config.yaml
translate: 0.06
bias: "all"
ema_decay: 0.999
max_steps: 14700
lr_schedule: "cosine"
Rows from block 3, named by matrix and row number. Rows with one number belong to one neuron. Each number is 500 + 40 x the weight over the matrix's rms, rounded and kept within 0 to 999. All counts start at 0. Numbers have three digits each.
# fc1: MLP up (model.blocks.3.mlp.fc1.weight, 512x128), inputs 0-127
# fc2: MLP down (model.blocks.3.mlp.fc2.weight, 128x512, transposed), outputs 0-127
fc1.140:517633447519388516531479532483545520664457478470465564519589512469469455417584539554424541444489492529528558617409496487499479413471345560519429532515515415442536448428463514496515501512529443599515401429471497469479454574515508509586482460525425548486483550576586468598440514514539594443483606578524464504513520543521512434475502526515495381465458432538535405418310484509546508513479
fc1.141:505498515517494504502509488496492493509493489481506505517505485495498513499489496484499500493484511489494522497512495495497504500494512505497503488489489493500497506494497505501516502498491514506495491506500490496527511480497498508514516502496495499506498502495499491504502496514505484499510498503507501500488518503506502503485488509502483508507500487498506499501501489487488488493516
fc1.142:620538565488549488585474604336483666529514416552541494505544529600447571629542575426562441359502453474577484515562440578455512392402393559484536491520557431291568462519445478635586487487429500581464524325445541557409488534642309498449530428430480538468463514537496455585410502485479567427448554505458520450483515577432478499554526436536548562325489468520467480422530609489539378545448
fc1.143:473480537495573462474490503532489529542447421543507476465527504497504553515527521478535520499447514442485585476537500533489525481498462532486504523493486498455503496509446487501512491566508489519449565501494520529564518508578472521500523433450500481539539536505483497527495520526539508500489496451496474497392534495469478496470408530515474507436478496531446526506500540546489456477515
fc1.144:546630557460438433513515471475464439483454451605586474480492518485584497633486492566552466612539496565445565413526573450428389417612521486360436478464491468496568524578506485359560518521436544511552541486402473506515495442503432545561454544554526524540482519614483475451478505451532491515517595527478424492457316505437556513453543504531446437395504433508600431543473548474556370369521
fc1.145:573545416484544399497489480675573520566478418453490535515487465509562551455495538500540536448466586504376534402496469399456437433562511591437468441503432377556487456534512430462544443469340444561413503541561544622623538571546477554420452443471579545430506482625543472461523575493635426448452556481574469525388489427557483550357410497480446463615515485443452508577473469641620505494428
fc1.146:511494498498503503507490498510491486501489492491497517514509500514516495492484506495506503498497497494499505489507488501517496512496487511497491504489487495497495510507508499500503505499493502494511496503500486488489500492511489510512506494491493503503485514487503497495506501487516493498487504491518491507509504485506503499497493507493495523482507502521493495500502501497506496493499
fc1.147:453502450538513586540515527719523544524402460469540598523597596581569533453471494408522484527550498473583583467499518485445433536560402443433434478620532482515458521371489464544484470532386511529507555448593486582549490549499474523404551404472501500470570432544545368601436481476476543415563507495482508522352352475504508485366596534526435458542513443506481557417377509550632471532451
fc1.148:518543466383470522574412516533526530500503486455570552555550533463524513485506541491536445485521523486513555475504534491443483513533444574373456492510444394475480463410490435398513478492516501580500563506563500602531474560541460521451456443538598600458476554677599490528469561555657479455416514448539390585387484445553492463467397470509502428541462418526442456464370510591633510509455
fc1.149:483500513490517501494503502516499499492501506509496509472507506527491494495471506491490528490476504492505496481493493514515503508499496506508486478494488496515479504499497493502498501497482506508511511497500501492516492498520497501501518499500491499492509496507495500501511501490510493502500500491507510522513511509495495488504480494487482511500503512518496509497500502488489506472485
fc1.150:534566476387666387500496490583554468472628526469547424581478487333579453581465539413537524486410506489395411479508352436493505381467577414434544428485414310479340580553636503508539392410457508503416454506456574517455654448405452673484435657473676558385464507647548506433489550599535412568510602379539480571519447373566381475491374391454617642525472459382413465566521517658441516618494
fc1.151:496509504483497494514507512492494496485483516496500507501501492503502527503490493493516525484500512498505499497505498492486496489497505502504512474495499502508510485486494512497510518501497497488489486509508499505539504497510497509504509489493478483488510511501503492492502515501495498509520498518494487512481515481501495505505485495490484503513514490488499492494493487489485502488500
fc1.152:480493527479554485473499511544481495533481412537492516501527493498517546509532515513558468515477491461488558432520499523538531486515482531477504518535520507499467471497477453483475505558533468485508575507468529516446493502493470547463507416492504512535542532493496492527518515511547478466462492460532468514444515546487496549439441505519481519480484499504417467510512536549501484485481
fc1.153:508499495485481501501484517508513497505489506513509497504504508497512517507501510507499507514501489513500511500499511493521488490492491515504475506505492501482521506498504490495500512495510500486492498504506495502480511508490501488497483503503499509487498499497500496501498500509481517497494492480499483500517488509501499502503493500494494498500509510507492498498508514522498500521495
fc1.154:490449512466596494543503537543555578463450528438566523479550567620540516510454500423518430480479449450479504452549462565470525495519507434379515538598510399456353484494447449559529534572560545566452586416577555590594541478545457388419487417372518628441538427543535481483444591522414433518393428388505552567456527500482427520492551437469490544497554486492540520522522557423482569540477
fc1.155:489493479498503499508491517499499510502489520498507521494510496504503526509520499486502520505508505503486483489518496499500502499506498497489508488497495495487510504504487512493500505495517503508495494499498483501480501492500513502500492490492483493494488502503502495493505502497502499522496501506493481483499507505498500498524500487482517497501491505521489503499498510514505509504503
fc1.156:442507423547545534445511461515543507534492468473454515508497510546551479446488542483445471412385531466536496490457572496453497474467468572484523451547586411473448567476510559570485410495487475477450528462597559532506630503537516431496575414448507593465607474534588429519455527480483488476501555518458597535506559498535479506530552558521470465483438454431434566437479487510579435536441
fc1.157:397511506481589555466540424622472515499454493514457506579530442441588575427481491505472452443404583569460461487508555509452392482561466561453415515501432451548447563438513463460519507529451538496476469573533540579625521584494595413408510438429557592493541421516508604453583705498592480481523485501539459493427551380519481496413359528525475433568468518442444560471503489514510556532546
fc1.158:487603536519628404513497513550510475492457401548535455520479513535617468601409540565544457574530502536430500373531463475371335353513547560262464523458498402498546663556488479470528526480444491489544466510436473581502531461409456554477398435516618576486536579611520474460526500484499469507418568614461430512530455446520529502471566477524443581426510456445516438530486551536513418502460
fc1.159:512510503490507514507501527502498512501513490519491500493513499516501488483495504513493499493489494499503505504493502500510504502493500491505514489496496501517482493505517498500496501499503502487506513514496497510518500518506512505502514514497501496499514494507505515491501497493493494486510487492492509502507512512484512504495513494511503493501491510483498509502500483487501503477495
fc1.160:496541486506612526451550524537501473524485406492585576533630631572566519510550551424617465528539488516514556467486462536417481520529357454403494408659539470435454543358498528512530431544404492550569521441535502474530583481542434509525459469538490472459717534600534392630390438521456503403466574575421601508396429536471544528514500475520536445439538437404407459397336591479550457458459
fc1.161:466482530514554458454486446561480526539459389538522489448522489522492544502513520498554502491471508467502614464555526547516522493495448560477526515486501504471531481488473466523516474554488497485451575502489544498585509496557475491527547431473504503531502558492490491528503528517548507495479502452519496480393534519462507517411400522511467508469471491556446517497488534561516442475515
fc1.162:475506517435695509566466569431527461516575484525472427570485463491481409613507591452516429521361548554540509379511578495384400461406485504470540416506488381495435534521624600462562443402422491462416512395477615657525674514520319586525511452478459594460601471570528471492456581467513499518486578483404489600545470577498459501582495399636499558422392501431428503484532523489503419493529
fc1.163:493411468425580525562493554532513591454593549425541516509540560534499446513423477450507465446469465441506436450500432548450514524464530434440546511516502399482373464426495505599481496434480523531413538401607561626565534508484462472424502483387605609427469385514574488540478567604448469571418442405547525568529518490476365476503570399487559619539535498457575587524542549499474572599539
fc1.164:507502513499514508493492524503498510499503492512500497487507502503506501488495497498493494480462507496495513503484510501496517492502503493495500485507509505518484493500492497489497492489496492492507514500500506506495507510505496506505527516509493496494496501502497523486506505491493509498497490479492506501513504500499492512500506498508497494513500502494506505496491483475482491494497
fc1.165:519480438538483544574455430537525504531508519508494489564498540437483482535546511490444448413437553565534463505473502451437393499471438560591390478435536396488570496509531518547543477438395497474475544428494483585511520575563470559480523483459453591442482396529605495508495542462553565451545592483480515473481401483518491403520568530596464451518442415486450558520470473500562467466537
fc1.166:519567504401690561617537423580505534588517632524479497716534469444565524399493640381501376359492540592560498515434534470408483403471399568527437488475458435465506656497505365513512411433450511635446576478484569524583591608505507418459624517482543532506438470536532544500494573533650567512524626379498488524391521389511466374367422472405529396482328462447484516408424479531508524476492
fc1.167:498490501490487496517499511522492481502504510513487515492491497513513469502517499488492502508538483505515495504492514473532500509505492518493487505515493504502485524509498491511492510498519489504493491501490476514457485495503465527501476507492512518495505490491510473509501494499479490484497496490510507507501470510502498520491518499508515509481504513502478475508502490512508514518478
fc1.168:513504504497508510506505520488505504485508485499505495488518492509497496492485499495500527487496514491492504488512507499495502494486491504491503492484496501504505509492509502501512506515508504494507497494490505500512500484515506505500518510497480496501503515493506495495505511500493503502503500491506503511492502491505505501478502506487480499520494506502481499497509484486495496483497
fc1.169:503507500491503507510510502514509495490508470518498500500500503506517471503502506518505490499515492483508513498495498491507499507495493516502500513500504499508500507496493498496489498507507488498510490498491510496513487509519498508496515510497496515502497502484501509490500494500499495476493511468509506508525496511503515497483489520508483505500504505496485514488505495493506503493489
fc1.170:489506496494488490502498506498498505490501507493495507506512505507498517501514494496500499504489505506510518507503492496498510500502494513502499507500503500494491494506495503490490511507494498494513494496507512502490513484517500504506510486518496498493479502509490494491509513501507481509510501500510478514510506496501470504488506486489491507492514484515491500494498507524487504506489
fc1.171:528495479537523382531556450522532473653505379550533488495510506472472497472585587554470436497344579557417582336523496460413456365523442602536547481504494417500500514563543471472603434519400447549410536496422631597604532566587390587516454427408474526493574484611544471448475577473615518412450580534535509480444454531517512482465410582593435424508510465509493438572443496507530475410493
fc1.172:501491489493472507514496491510506492506517499517497496508490508501509488496486507505492481510508487493494494507483504494500492518508492506507488510515514501501497507514502498505484493496511494509514509502507482496458497529493477506504493489496526504490498492501497483505492506503504503492477499498517505510511486497493508500502535505510510502488500499479485483508510511514515509493497
fc1.173:496502502497484510504498504495501501504502494512493501502490501494502482506506510505503464497482505493497497523480489496496507516498500482496505501510501495504493503504501502506503500509493494497509505494498504502513503498482496496496511499510506490515497494505497493495495504492515510495506497502502506505503510495490509516501509507506512490508505489475498503504502490486506504498514
fc1.174:493489494476506509502508529497511515496478513510499508489519490504498522510478507494508506502493510491498494490503508509490487498503502511520489490492493497496525512491500510493503503500503495499479482517503475497526501496496512502510486490498482492495518510513500514491493508509501520507499495504508486492507508501503502497510503494481501502505510498515483500496497491497505503487503
fc1.175:511513503505512510501501497498498509493495496500493493481514500514506522496499510499498525491508504506505509500513506499514499510485499504507505503497494497500492497501513499499506508498501511506502497509494510498513492488513498505487498496499489501508501508503499492507505504499495484505501501500494501515500491499508495496495490501485465519503492502509502499497501495497490512491498
fc1.176:498502504492508508517497529507502510502510518501500498495501500509502504492512506500492512500500497493497488484514481502505496500513503509499491494496494495494496492498512498497507506501486500495489490506495505486502498483499504505510504495496491498504503506492505502505500503495502497506503499486507491517482520499493514512512496502489490500505499508497496499509494500486508495486520
fc1.177:494500505490506497505502512521489513494499510490504494500504496499509515503507503516503512494491493496506500493510498507512494495472503517513492494506497504505501494498503489497493498502504499502497499508500495493487481512516497506494497502496503510488497504498501508501512502500493495508488500492501493525515496502500511509506497491491480500495514506516509486490490482504496502493489
fc1.178:565476525402686523545559515489504516410621399462541386525497513607514434647553640431619454589443484519566419346493401524428543505498585437447607410528338456337403537435619459533515513351369559491416474429558621535499661514384352515501484604483592520462498581539550523495477584603519418603400479412429516419607409511423444500487434316490610615502494460391460427463569556479457518571454
fc1.179:502506512496510482500499503489498508496490508491506499515506492483501518497523498495507508505508508495501502502499504500491490506489494506495512504494493495480514491496490515502498524503517503484492472502497501496505506479500509516491485498496500504501475516495503486501503499498504502513492501488481475485509501492511513500497497514491485510505507504499499496498488492511497497491494
fc1.180:488488507510509490500494476495487508501508493495494491512491499496493469501507501491484484512507507496497501498486503488508520501505502493494494512495516507483492510507489497507488513510524497503499506499498493504485499506494483514507483504502518503491501488507502489501510489505514494499491504491486519482506500511499505501482515503516511497503497489492500495504511488502517480515503
fc1.181:420431441366698589527584543434518603527374568429470653500613510598504558412363564441617341396397504465474472495440585487535399556486464480342483433604562468486423598352451390465427493614428475551500626472653678651574520633553442408378566406451568512504638448538502457566473540564494374406524478332594472578322491504520434597521552461543516477555430574402597498511495591540576535496409
fc1.182:505492512501494495503496490498506502506495504487494505493511497507515510506503499484503519506504498496506520493516493483507490502507498507492491504491500492498504505503498512498493510500508516500505487496501503493498498478523487510497509493484495504514489513494501499499497492506508520505496502512503492492491494501505486491506480491490499518502497500515489492504495501505497506502505
fc1.183:514520499345607377578499458598533478444562499509597423551469544323541428544500571451504507429489480524405455509543376435530511419516556538510564473465412387507413527590619427533578400456511548508412471505416590464424551505403507640410483583427597570394435594607541553409504566561573449490523565363564398566472398437543365478392347407440571623536460468435419405567510493689467515596514
fc1.184:512513501500511499512514507486502505490502501494502478483507500513493507494518498499491528492499493500498499503514492513513501491487505497494506492490495513493490501491513495496511493501505498500500505492493497496513516487501503506490499514507486503501519500497501500497508523492477500494502507498490505513483495487496487495491506516490468502507491502496505499495500511505495509492483
fc1.185:411540536377468600527533517383460545541508487527430468452437455498475507480487466502398370423512527455610531554489659524474495479484477651467426485427567470490529630510537401438457538500510506484446490507539494585535446563510476384419701469454566549547469423493498502528542576499526534552554539483493363469515550526469524455537501544489471478469351483511549531432529503538501453489569
fc1.186:547598485480461552545432496546533568477466510458588505512544622514443441506554429397455515460522482471536475536537529523466453490543445554402424454584481342462446474429530525508556477472427576619526545481557472613623458507492466521413501424468514606414473486660610413518431540461582552450451499495465406564524479437504520413544506463559512417571505381533468499457321494600647492606532
fc1.187:497496509510498503496497506490498518504506498512506502511501495497503515498499518499515495504500511484482491485492502492504502499501503497501511505495501492478520500484492526502509526509515496484496485510493484492486509490497504503497496491509486507496487499501496503490499496497495491511493510472495494498514503510515522494467515495499512497514497504504492510505502489506505497513499
fc1.188:494509508492521501500514497497492499495488492501487494493499497513503515504482510483504532485474518497501510505519481497507494505490497486503517485478498505510510483486496508495517505499493527509479512513516510501544508496489486514504508491494497496496524503513499503496513501502496497513514491509494515501488517485499504498509469522497483498504510498490502501502495478476482502480502
fc1.189:474632496499453563577409523512512476574416497492550548537569525513470403571484494555513522549451501515523594482518553481392288436492364507399372372519561383511585428387472546386555510421348504534596570420495455611542477490544436628513451368520500532399568483677539410589421477460585516398527616576502388624454388521525590475460558462595415444488517423505565511447403552517673408439510
fc1.190:494499510512524504488518488526496488496492499499498486478506493516497506524497510514517521490487482512496494491502501503520498507499501499500496505498493499501503508504510486516501500510509515525509497514502507481512494497506492527499497504496499501491496510497507508516511504489502479503497499503489507507505503503493501505494491519497480507495503496496508485486501482501490506497500
fc1.191:502569486511624486534530497600551456565526470514520449564477507486631511552528617456487438521360575553508531382489552441345408399527449544476485400488465388493466608551559532470586426419423498514409527453444573613571686483539454525490496520497530568435571470614572446475456511452537547501536643472431507523438430450540507424479524510527460436411419409450503532469443488486508445468470
fc2.140:603472546415405502455477520424411539519462516592527535450537549580563434438406441488556523518511442425489483464509570545532521585528516571350558511468562557526559451427413485495447605530592475424511441629544479471506422461456420391493475510565625474643325564490487498510465458510510477528410428456493375483568606556439563595477567462408493476500485463638684487431428539587597475461470
fc2.141:500504509504512510486499506509494489495495501494491504496504502493480501502506505496508496492527507499498475503503512502482497497488501494508514517493514493509502490502492488497503507509493487503491490505504500509528500509515499499513505499493494473497495497504528500496505499495493491496484489515499495506502505499493507509500494517507510509507499475498493500505502502511490518495515
fc2.142:429540496434485467416522490467495396355467494467608537447566644504568420393332485533486519491506427421419388538522483496596513607500565488266550503566561436595452564355519479542464516538590566469574477755576442371534456438297485584493440498542612664490482585582508498460428432519435371418434415425532483548676562543557522608532553588450488537655501453521520443486426502600620505588474
fc2.143:459483477492510518509486456500500499550470531502499511513498528503424473517494431490484492524495528481503523467493495493526498511500491540532508502477536460541510496510493507515473487473435490450491493512516464501542451541473482513505496447505488416489441502507571517508515458506522479488470475519522442489489525495500525539474509485512522502536547483563525548530500484535506523494514
fc2.144:409486635482553454423417515519398608379420543585561457435456439539394532637407459476580508480450485452507451516643485568586604491505572383428499498395516516436510426582446429586499586523496544370446546526467519530476483435492496439417516483431554522541426466477254631464579579477506472568601386329524506449397539397412439535453451471520499639441504605522530597554626565462452405508548
fc2.145:497498550477465486577506578505541592467511481449557496413524529512382518590565539437526467556491446360494524479560436527382534498434490509507532527540397487349584476531521458510551573447484511579447475371496527619469502489597447531471489449437540499430376439509516470527443481518483499435494406531487481445463448491518473459505517397567606587490534521553634578543511604491490503517539
fc2.146:500517509487515501518486516507501490496478499495496507512503496502494482499503510489499511509511500504497486502508507497486503500495503501497514493486501505508494508500491503514497503504486500500492492495497514498504504509498491508503498490505527492507499500507507509483506498492490513495493482507501498495509509495498492498486504509509500482501527490498496503506495495494488507497497
fc2.147:576576528499559434540429520401545466592566563466538496522486464484435460584486515553394481441449496482474440451502439503438553454487488551526463453473596457570562528508484568502509492416480382522539553537429390496552481514517488565478464501561468334422488534556621562561488379456586522419477584526435487559542494466542599501558521487465539481417600508525440503480486525463536431489481
fc2.148:564507492436460502583415454542552496387396537405534526603426446461437467695542419470535525633514484459520569418515438498546481603687592446519490505461425554486508368567467552458431600439455477487496500506498407506391432543504498579378422546545455576435455516465525570569534494560625451546460426466554338554376410435517531448448448336475640509444568515504507500552633514550428575474499
fc2.149:495504507483511504509512517500499490507494522500499498494498515510486482499502503483480509504511501498496484500507497502499515509504505493504500505491495514524500497501502487508490488507492494517485491513496484501527482519493486512495499481486517490504494487515525515496504484490514506499492487496491493488507493500505504495502492495477504496503535494496486511505497504502498511504515
fc2.150:481660628554504552584554546526560558614602486375281452438416421510471619505489541508522497530463493530637442407564513490423605535473341506323495623484463568497595605366403331539489578600482562638628604546515366529533448519442461514670518459522497450629401554401414444648543373336411670406426489471426455368512433559548606439526495663566347542449464517521622403302523544566681387535459
fc2.151:495498509516519519492505532515491488496505496496494492489500503496483491502513490490511501486525503480485484495499501502494517518498498501528517518493509479508505476506483480494497499502492505503494490509504484511531509507518504507499495503490494490497494498497522498498507485494498502499476485526491497493493505505489498502506487505496504506506516494481492497504503491510499525495523
fc2.152:477505467527508485526494493516511493505481506496508503511500525487439467510474456494471532534494514491507498470508482491529480497518501530505512519473489488523513508498493536563488484485469500488495485485486468480517456530477501540508510461498488476502483490512517495489518486505481510502480477526532477517513530490505509485493541515514507494518535468537506533522498467500491509526527
fc2.153:506495490502489501521486513503505500494502501506499494503503501495513496500501510510499498516490502502503494491504512495491514478500504507489493496497519486494491508499502495496509498499506508492501496495504517498486506493481501504499503494499482464506504508508499497492493509502501504500502498496489504495497487504500495512510520511513503490495505508505496492508497491495499502501486
fc2.154:513643529480515453530551511516604490419415580431577428523411567516468469592448527546499489484520491478454474496547520472428461478549554521270488488494528369518523533639432518495566508535510519573518482493455441511539525397539487520496531430446473802420524560649538472414463522368500462430460522541483454526450439491623562481438553486469430461424537460477561476486486511442606374476494
fc2.155:492490489530506504494501519510501481510516490502495498513501495491501485505518500478512511515495499480482489483509495498492508505499495504512509505488505476483504489499491488499507497503503506496492499513503497513506500499495507500507495501503489499500498507506506480500498501498497495500491492511492505511487491498501512514510498497501502501508494497501490501508505500509503503492515
fc2.156:456465524470508503526590525445554508585487527488438511483471448461443541450528529473513476528545502542510493528431491497519515481445489469535485578501512500497530529557478492466447484532513451457544500529461536469509467559513514484555508514514443562511494483436533517493531496509440501507547465452480448471483517495544459496546472520502489492446459545534534473502486516466417526485506
fc2.157:540560551518502552469506471517501400438542491483509472440539475440439521514525440514574488538568366539480499495503512602565484468505542408570511529547464490504504420485553526466530473528526639459535459507494524385506476387438485565441411579558464666437495501496515527445425525488461444498518398480515524456507438532480510538493453487502583470579558517507411485477507561447443574486624
fc2.158:469412551502480483566475546507384478522660525579457534498561453433401538475512454449500549534420481592607386438579458528512496532403433519542481607355464572576557552424480545569401561421438451424559554535450423511474416510499475562554522581597444472599410413339380536552622415568408590595557445500522420505570530475400475403588529507578421566478446526570538496513527536564401467537597
fc2.159:506499506488497502504506506494503507506503522501508485484499511498499504500486490507483489490505504497506495503498506507501514505516504492508492507497491513517502496501521485501500488511498485508511497492499505495513487519493499484496505493502495500490485483501511505509508496495504492494498498502501501498502494490494498513513487497492490507502506501497505503498499500499499507503493
fc2.160:606571545554429489495374538483504481493625523497587435505522492503566371574474409534329523415457460461503494455549508555430525462511488571562515432513549442580527420458541636502595435409527496500461493467448410553546514417488513559493535506504436341394477547580628491518419407411579562450471532549409526586588469513518581484521579489504504450484601483540476599439486497468579412515555
fc2.161:451513480492519516529482457518511493531472547496499523525501515497423444525503441482477513546510511488510512476488508497519500521526501525513489510469507488551518494503488521509453479473448464462493485495515443481546426529490497522503511438516496392501448482527564531507526452502520488509464485554539446491500524485503529503438520476501552477518571467563533557519483486528496505503527
fc2.162:523445441525378520479457485565543505571470474416386594416588455536548516371525554600532506592432506492521610505447521491599603609575415507539509567577483566576451480363491439504420522574604420523501530523536468435429421550502545471461469492573444484500536539393497521577511406532448524437526424535562568492430468579528535546431452594431446449576543575610489489485472483561487551455417
fc2.163:517609545504508485495538513491578475412397551443553425501398541541443446622419551593491452487535491483482539517546558477411440532531552489250470441545592413543572539606438530466544498566521490561541534500461417497546531411536473527496562396474394767424586567606521484457450499324508459385515554566445472542417396538594615520409574522491381451401530491476516477450527511438653319417489
fc2.164:510501506494509499507499503484503504505495521496506493485497515502494512501484498498488494498508504507499497509496502506508504510512506486514498509493493517512497495498508485489497489515501487511496503501500504504521489520493499491502495482499497492495488488507511508505505498490507498498495499497497499494509496495496496505519495497494495501498500503498498500501498499514507510503502
fc2.165:440507467446466487592545463537786522508491513322454521550468535462527475378583469522458491581475481514520562512466514509487547562512431555437519599577436487464511538521504451501553417537511558495532532477502542521581450442527496472579540492465447614421466522502562464468429482455470546423493444436486435526497441496709461411465445531494503474541455466528607485476425509513548501530536
fc2.166:656513542468410545416418476440431487441498456573573471475594504549653436438450486594469474505414417394462579459507606564477490527594469592532517419582535560567421464469602526411562541513612532565430429553453392465570486468509496394513475518559539432441521631541503512444402405474527492460389481521472523568548551541455622591544529428407483399556551547529499480471417534509506529482499
fc2.167:518489503516504480494473525512512504491491506498497513504492508506525503492488517499486518506495502498522525505515482504533495471488499491499500491505503513490488509505512495513498512469505512497494490502488505490463503493507495522480508495510499533511497503466490507503497493501523524500500487482508490515510491503507492487497531487502501494498504501516485490489497486501482498517476
fc2.168:500504501487513511507502510498501503498486516502504505490502502493487491509499503483497493499501501494493481495503512508487513490508501495510510519490494499523505499503492497507495484504494497503505485497515507499511492515507504501497504492495504479503485494496531508496501488490486499499500484526502502490498499483493503521510493501489501500505519500499491492503493492503498504501496
fc2.169:498505507497499506523488507508502506488491528502498498497501505499497497501491503512491496506504495501506494497498505504502503491503504500496495507503507515503497512503516498511497487508495500502503483488491519490494495502495494501492503488505513482503486498489514509493505485486498511498501499507510515500511489491492495517474510503491497495505510499514496507494495503483493500509485
fc2.170:502496494510495503509485517505499488504512495500497505508499501505498494497497505490509510506506502491502498485513505492490506489515499502503512485494512491516495494500493502498502487490496513488499501499496491502507507502500496511510500492494483499505499508503499488490503494491503508503497490503495498495495511510502506511498505500504503503508520490496499492504503491495501525514511
fc2.171:517534492441499473617452491478672519543494486383522597503505542478446474442607577487547390545419466392423612440509457461480625525512423603440566540602519475403569541619487374478549544510495515576518625471502510523554447519625358491518474444498456529417416484546504448495368420501510463326420446438562468498382406629620542524445484464459606469546565496581583461505402572541551568397480
fc2.172:504498507496477486503477496513509510487511500502497506513499492503513500487489511524485512500498497507522522506515505495514495476494502504484492483517516519478488513503504509514507507475496505497507495498483518486471497484499496492492517507506517525498501498477464502498493508502519507507510505484515502515511489503504486491496520496499490491490501509510499506490502493491484500505479
fc2.173:496488506504493498492496487502500517501511514505506493497495504489491520501488500533494504497503496490509516506496493502512505488501505513507485490506506500486503500502511502498500495487506491511513495502504525485487491498520505479498507518503507525490487492482487486506491493502510492506487503491500505502498492501495500506518503488501492498500488522511496500490503501504498491507498
fc2.174:486495506524509521501506521519495498501521492507503490492501501488493491506509488501499493492494506479478476486498509493488522521491497509507504506497519469502497492506498476496505489512489498503501489506506504510515489505500513505498499500495496457496497502508528498496504496495496494495486483529487504489495486499492495518497500503497498498505513510483508505505500498501499508485514
fc2.175:506509501486511508527497519502501496497480513501501508497500505496492485511497505477490494508499495491494486493506509502492516492510501496501506514495489494522505508503500500505487488503506500501495485502509507498502504509493496506498504487496500470514493491501538505500505482498490505492497481513500498490502495488497502516500499504492504491503523504502491496505491490498497496506498
fc2.176:507496508511514506499496517498498483495487505498498506496505492503494493503495502473507507505508497498491480495509513502484513502501498501524509506490493482511501496504497481499496488509495490500491490514499490513517497508510504502506504494494492487495495508497529499499503495494495502494500492523498494492498496504498504514495504495501498501508507503494498497501503498510494507504515
fc2.177:521498505503502496524499519499503494498482502496500497510502505506517486498489511483490506505491493497501509497503506499485512499518505497502494507495496496518491504500509487500495491500489506492496501506492513505500504499484495509494509486495491483505505499497518503499505489496492511498495492506494494489504492512501493505491516503506493494504519519498499506500498493494503503498499
fc2.178:530628548622371632484613500404434452560554484545511523488614591457336521465513495565514491522494431529617480502488622558491493486376325415488472464581608407525637484344466500493517384540445506549598623491491518434506524478476482533651581506507299660525559491560627459595415473394498628446607569515459572463565450572415534439544563552568383398421441381471562422304359540420658389422541
fc2.179:498503490516509505499493511507495491492502502503505506508505492491496493503503501499521499519482504493494498485511509496489515486496501504502505515496502469491498492506500486501505484499501504483503494504514515507503505488505502499513495496511482477499489500490518493505497497501481498491496481521491506509486501500493504517509509507511505493504492503498504490507499493506498505498496
fc2.180:502492504497498484483492482505510496500491513502506503501499503500504499493498496509503511511487501510518515503509494505518491479485502506501490487507500511474496521499512510511497500484508502488505494509493516494483484484516496497505505500513511502503499494485491498502496501504498510493514493469495509512507499499508513497496505491507498494501485494534489502493504499494489480507486
fc2.181:562375543526587419579440529456535410425489609475549493585513513371388453519377438549547368473552380541474489554569503544465362593352548443323410624584630549571589586501465579477512475601549480564644624500415478487661448340514427602450470482551366542504649572478401446459424361487406436371473400539504437684481403553558571446522592571602393467490513608511383457519507596501513399519574
fc2.182:498496494505509510506500517513500488501497495504486507510500505493494483503513499487506505508504501484495478488508506500488508494497498503497509499492505477499501504499490506508501505498502510499494489505500503502504501502504503509505498500500498482509501508505512496493506496492489500492495489514500505511494501493499504511497499500498516494503516490506495495511501495499496500492497
fc2.183:492647654571507497524527584653498574578581426478346423417368446551503626565454543498504544551490502527627454353620489501381624527553395503296507601451452575510520548468376310558498563642507551664528566528431360547527423485420478508687549461514530449680417583412418429595574401311402685487409486510433465363446453540492580426453519663518309516402476477569591456309552530545643350548457
fc2.184:496501500497505509507508519504498494500487504503503513493498495502491485502502499478504490517495495487492480491504510501500507498525498485518505512498479493515502499503497498496491485503509494491498490506504485499511501510503499500500504492497496483505495497498532501507501484498490503488511509498505494491491505494496514512520494494494501502504511501494500497501504494507503504513499
fc2.185:597544541461487510429530466448479487475522490480344448454427252591474497605451517519538531410494523592513354499504548509548477507519559509456492467471483587511502486495522540553488510537493525493499462545536531449466530483459418468460450583569549533524570542392285524529561563409476464578498526510490562452547530534468539570578506544461494483496455612458493467477723469505537460518450
fc2.186:519554517582516345415517573464590450434471604416544449561361450539504444692532490583487621616524520512370479477544365470492497510579646391422512508448447558553456403619447538405497558473548409560528435490386367475422534435485585599557381507563399513443525566502487549499570368443548457518463481539488490577485471456592561493548519446496457519391621557423581450622603488453438420518458
fc2.187:493502497492509501502501502508503507506495501499501493508506492496499477504505506512503506516489493495492496484502508509487503487490505507502495507491494491498495505498507506511508501507499492479512496501507526499493495500502499488504506504515500485499495493502501497496498504499476496494499489510496507509493506488493499511495498509506508488502502496509495511505497499495493490495496
fc2.188:486508518496525514495513528499492488505495513492503496486500515500454499509514485485509486488523508499487472513499498508499516514485503494522510521493501487513505495499488469500490499514502484512483484524504483518538489509508502504496499494491503460501497489516551506502510495498499499497489485507489495493495506505493507503500486509500500498500511477494481508509500504512493517492522
fc2.189:659585467549472463489475528548458506550577559459538573526664499614552457483458421612518601467529454628482391451426463537483442495582455506438392496482621409597593423233435559540459523491402398464610419624546369444548428425416403564454399548649496474493445569587672525624456363525495545431454591490476427462635388561483638592486658573378419462567618504581571507443405534558624474462417
fc2.190:485503514504528509499517521512495500495482498497502505495493515492483484506495499501494500520506494488504487498494498508502512501502510488521496515506500486491495502504501474506481499498491500510494490519500510508514492498506491503489499491503517459507500496498555506500507478505489507491486497495489496498499487520493497494482509500510502501507504493516497508496498502506486498513513
fc2.191:486485494472493572605502521494507539515589557494457512552529502512578513440554562474466402496491473492595588495472585524421495564433413572535457558595534524460422591473554450483501514516515505544484528417507462610559465561570448428523572471534461479463478462462523408514436430482390574474487471482446458506495459562490507444487560521513433485534462501548487563433464515534487511511517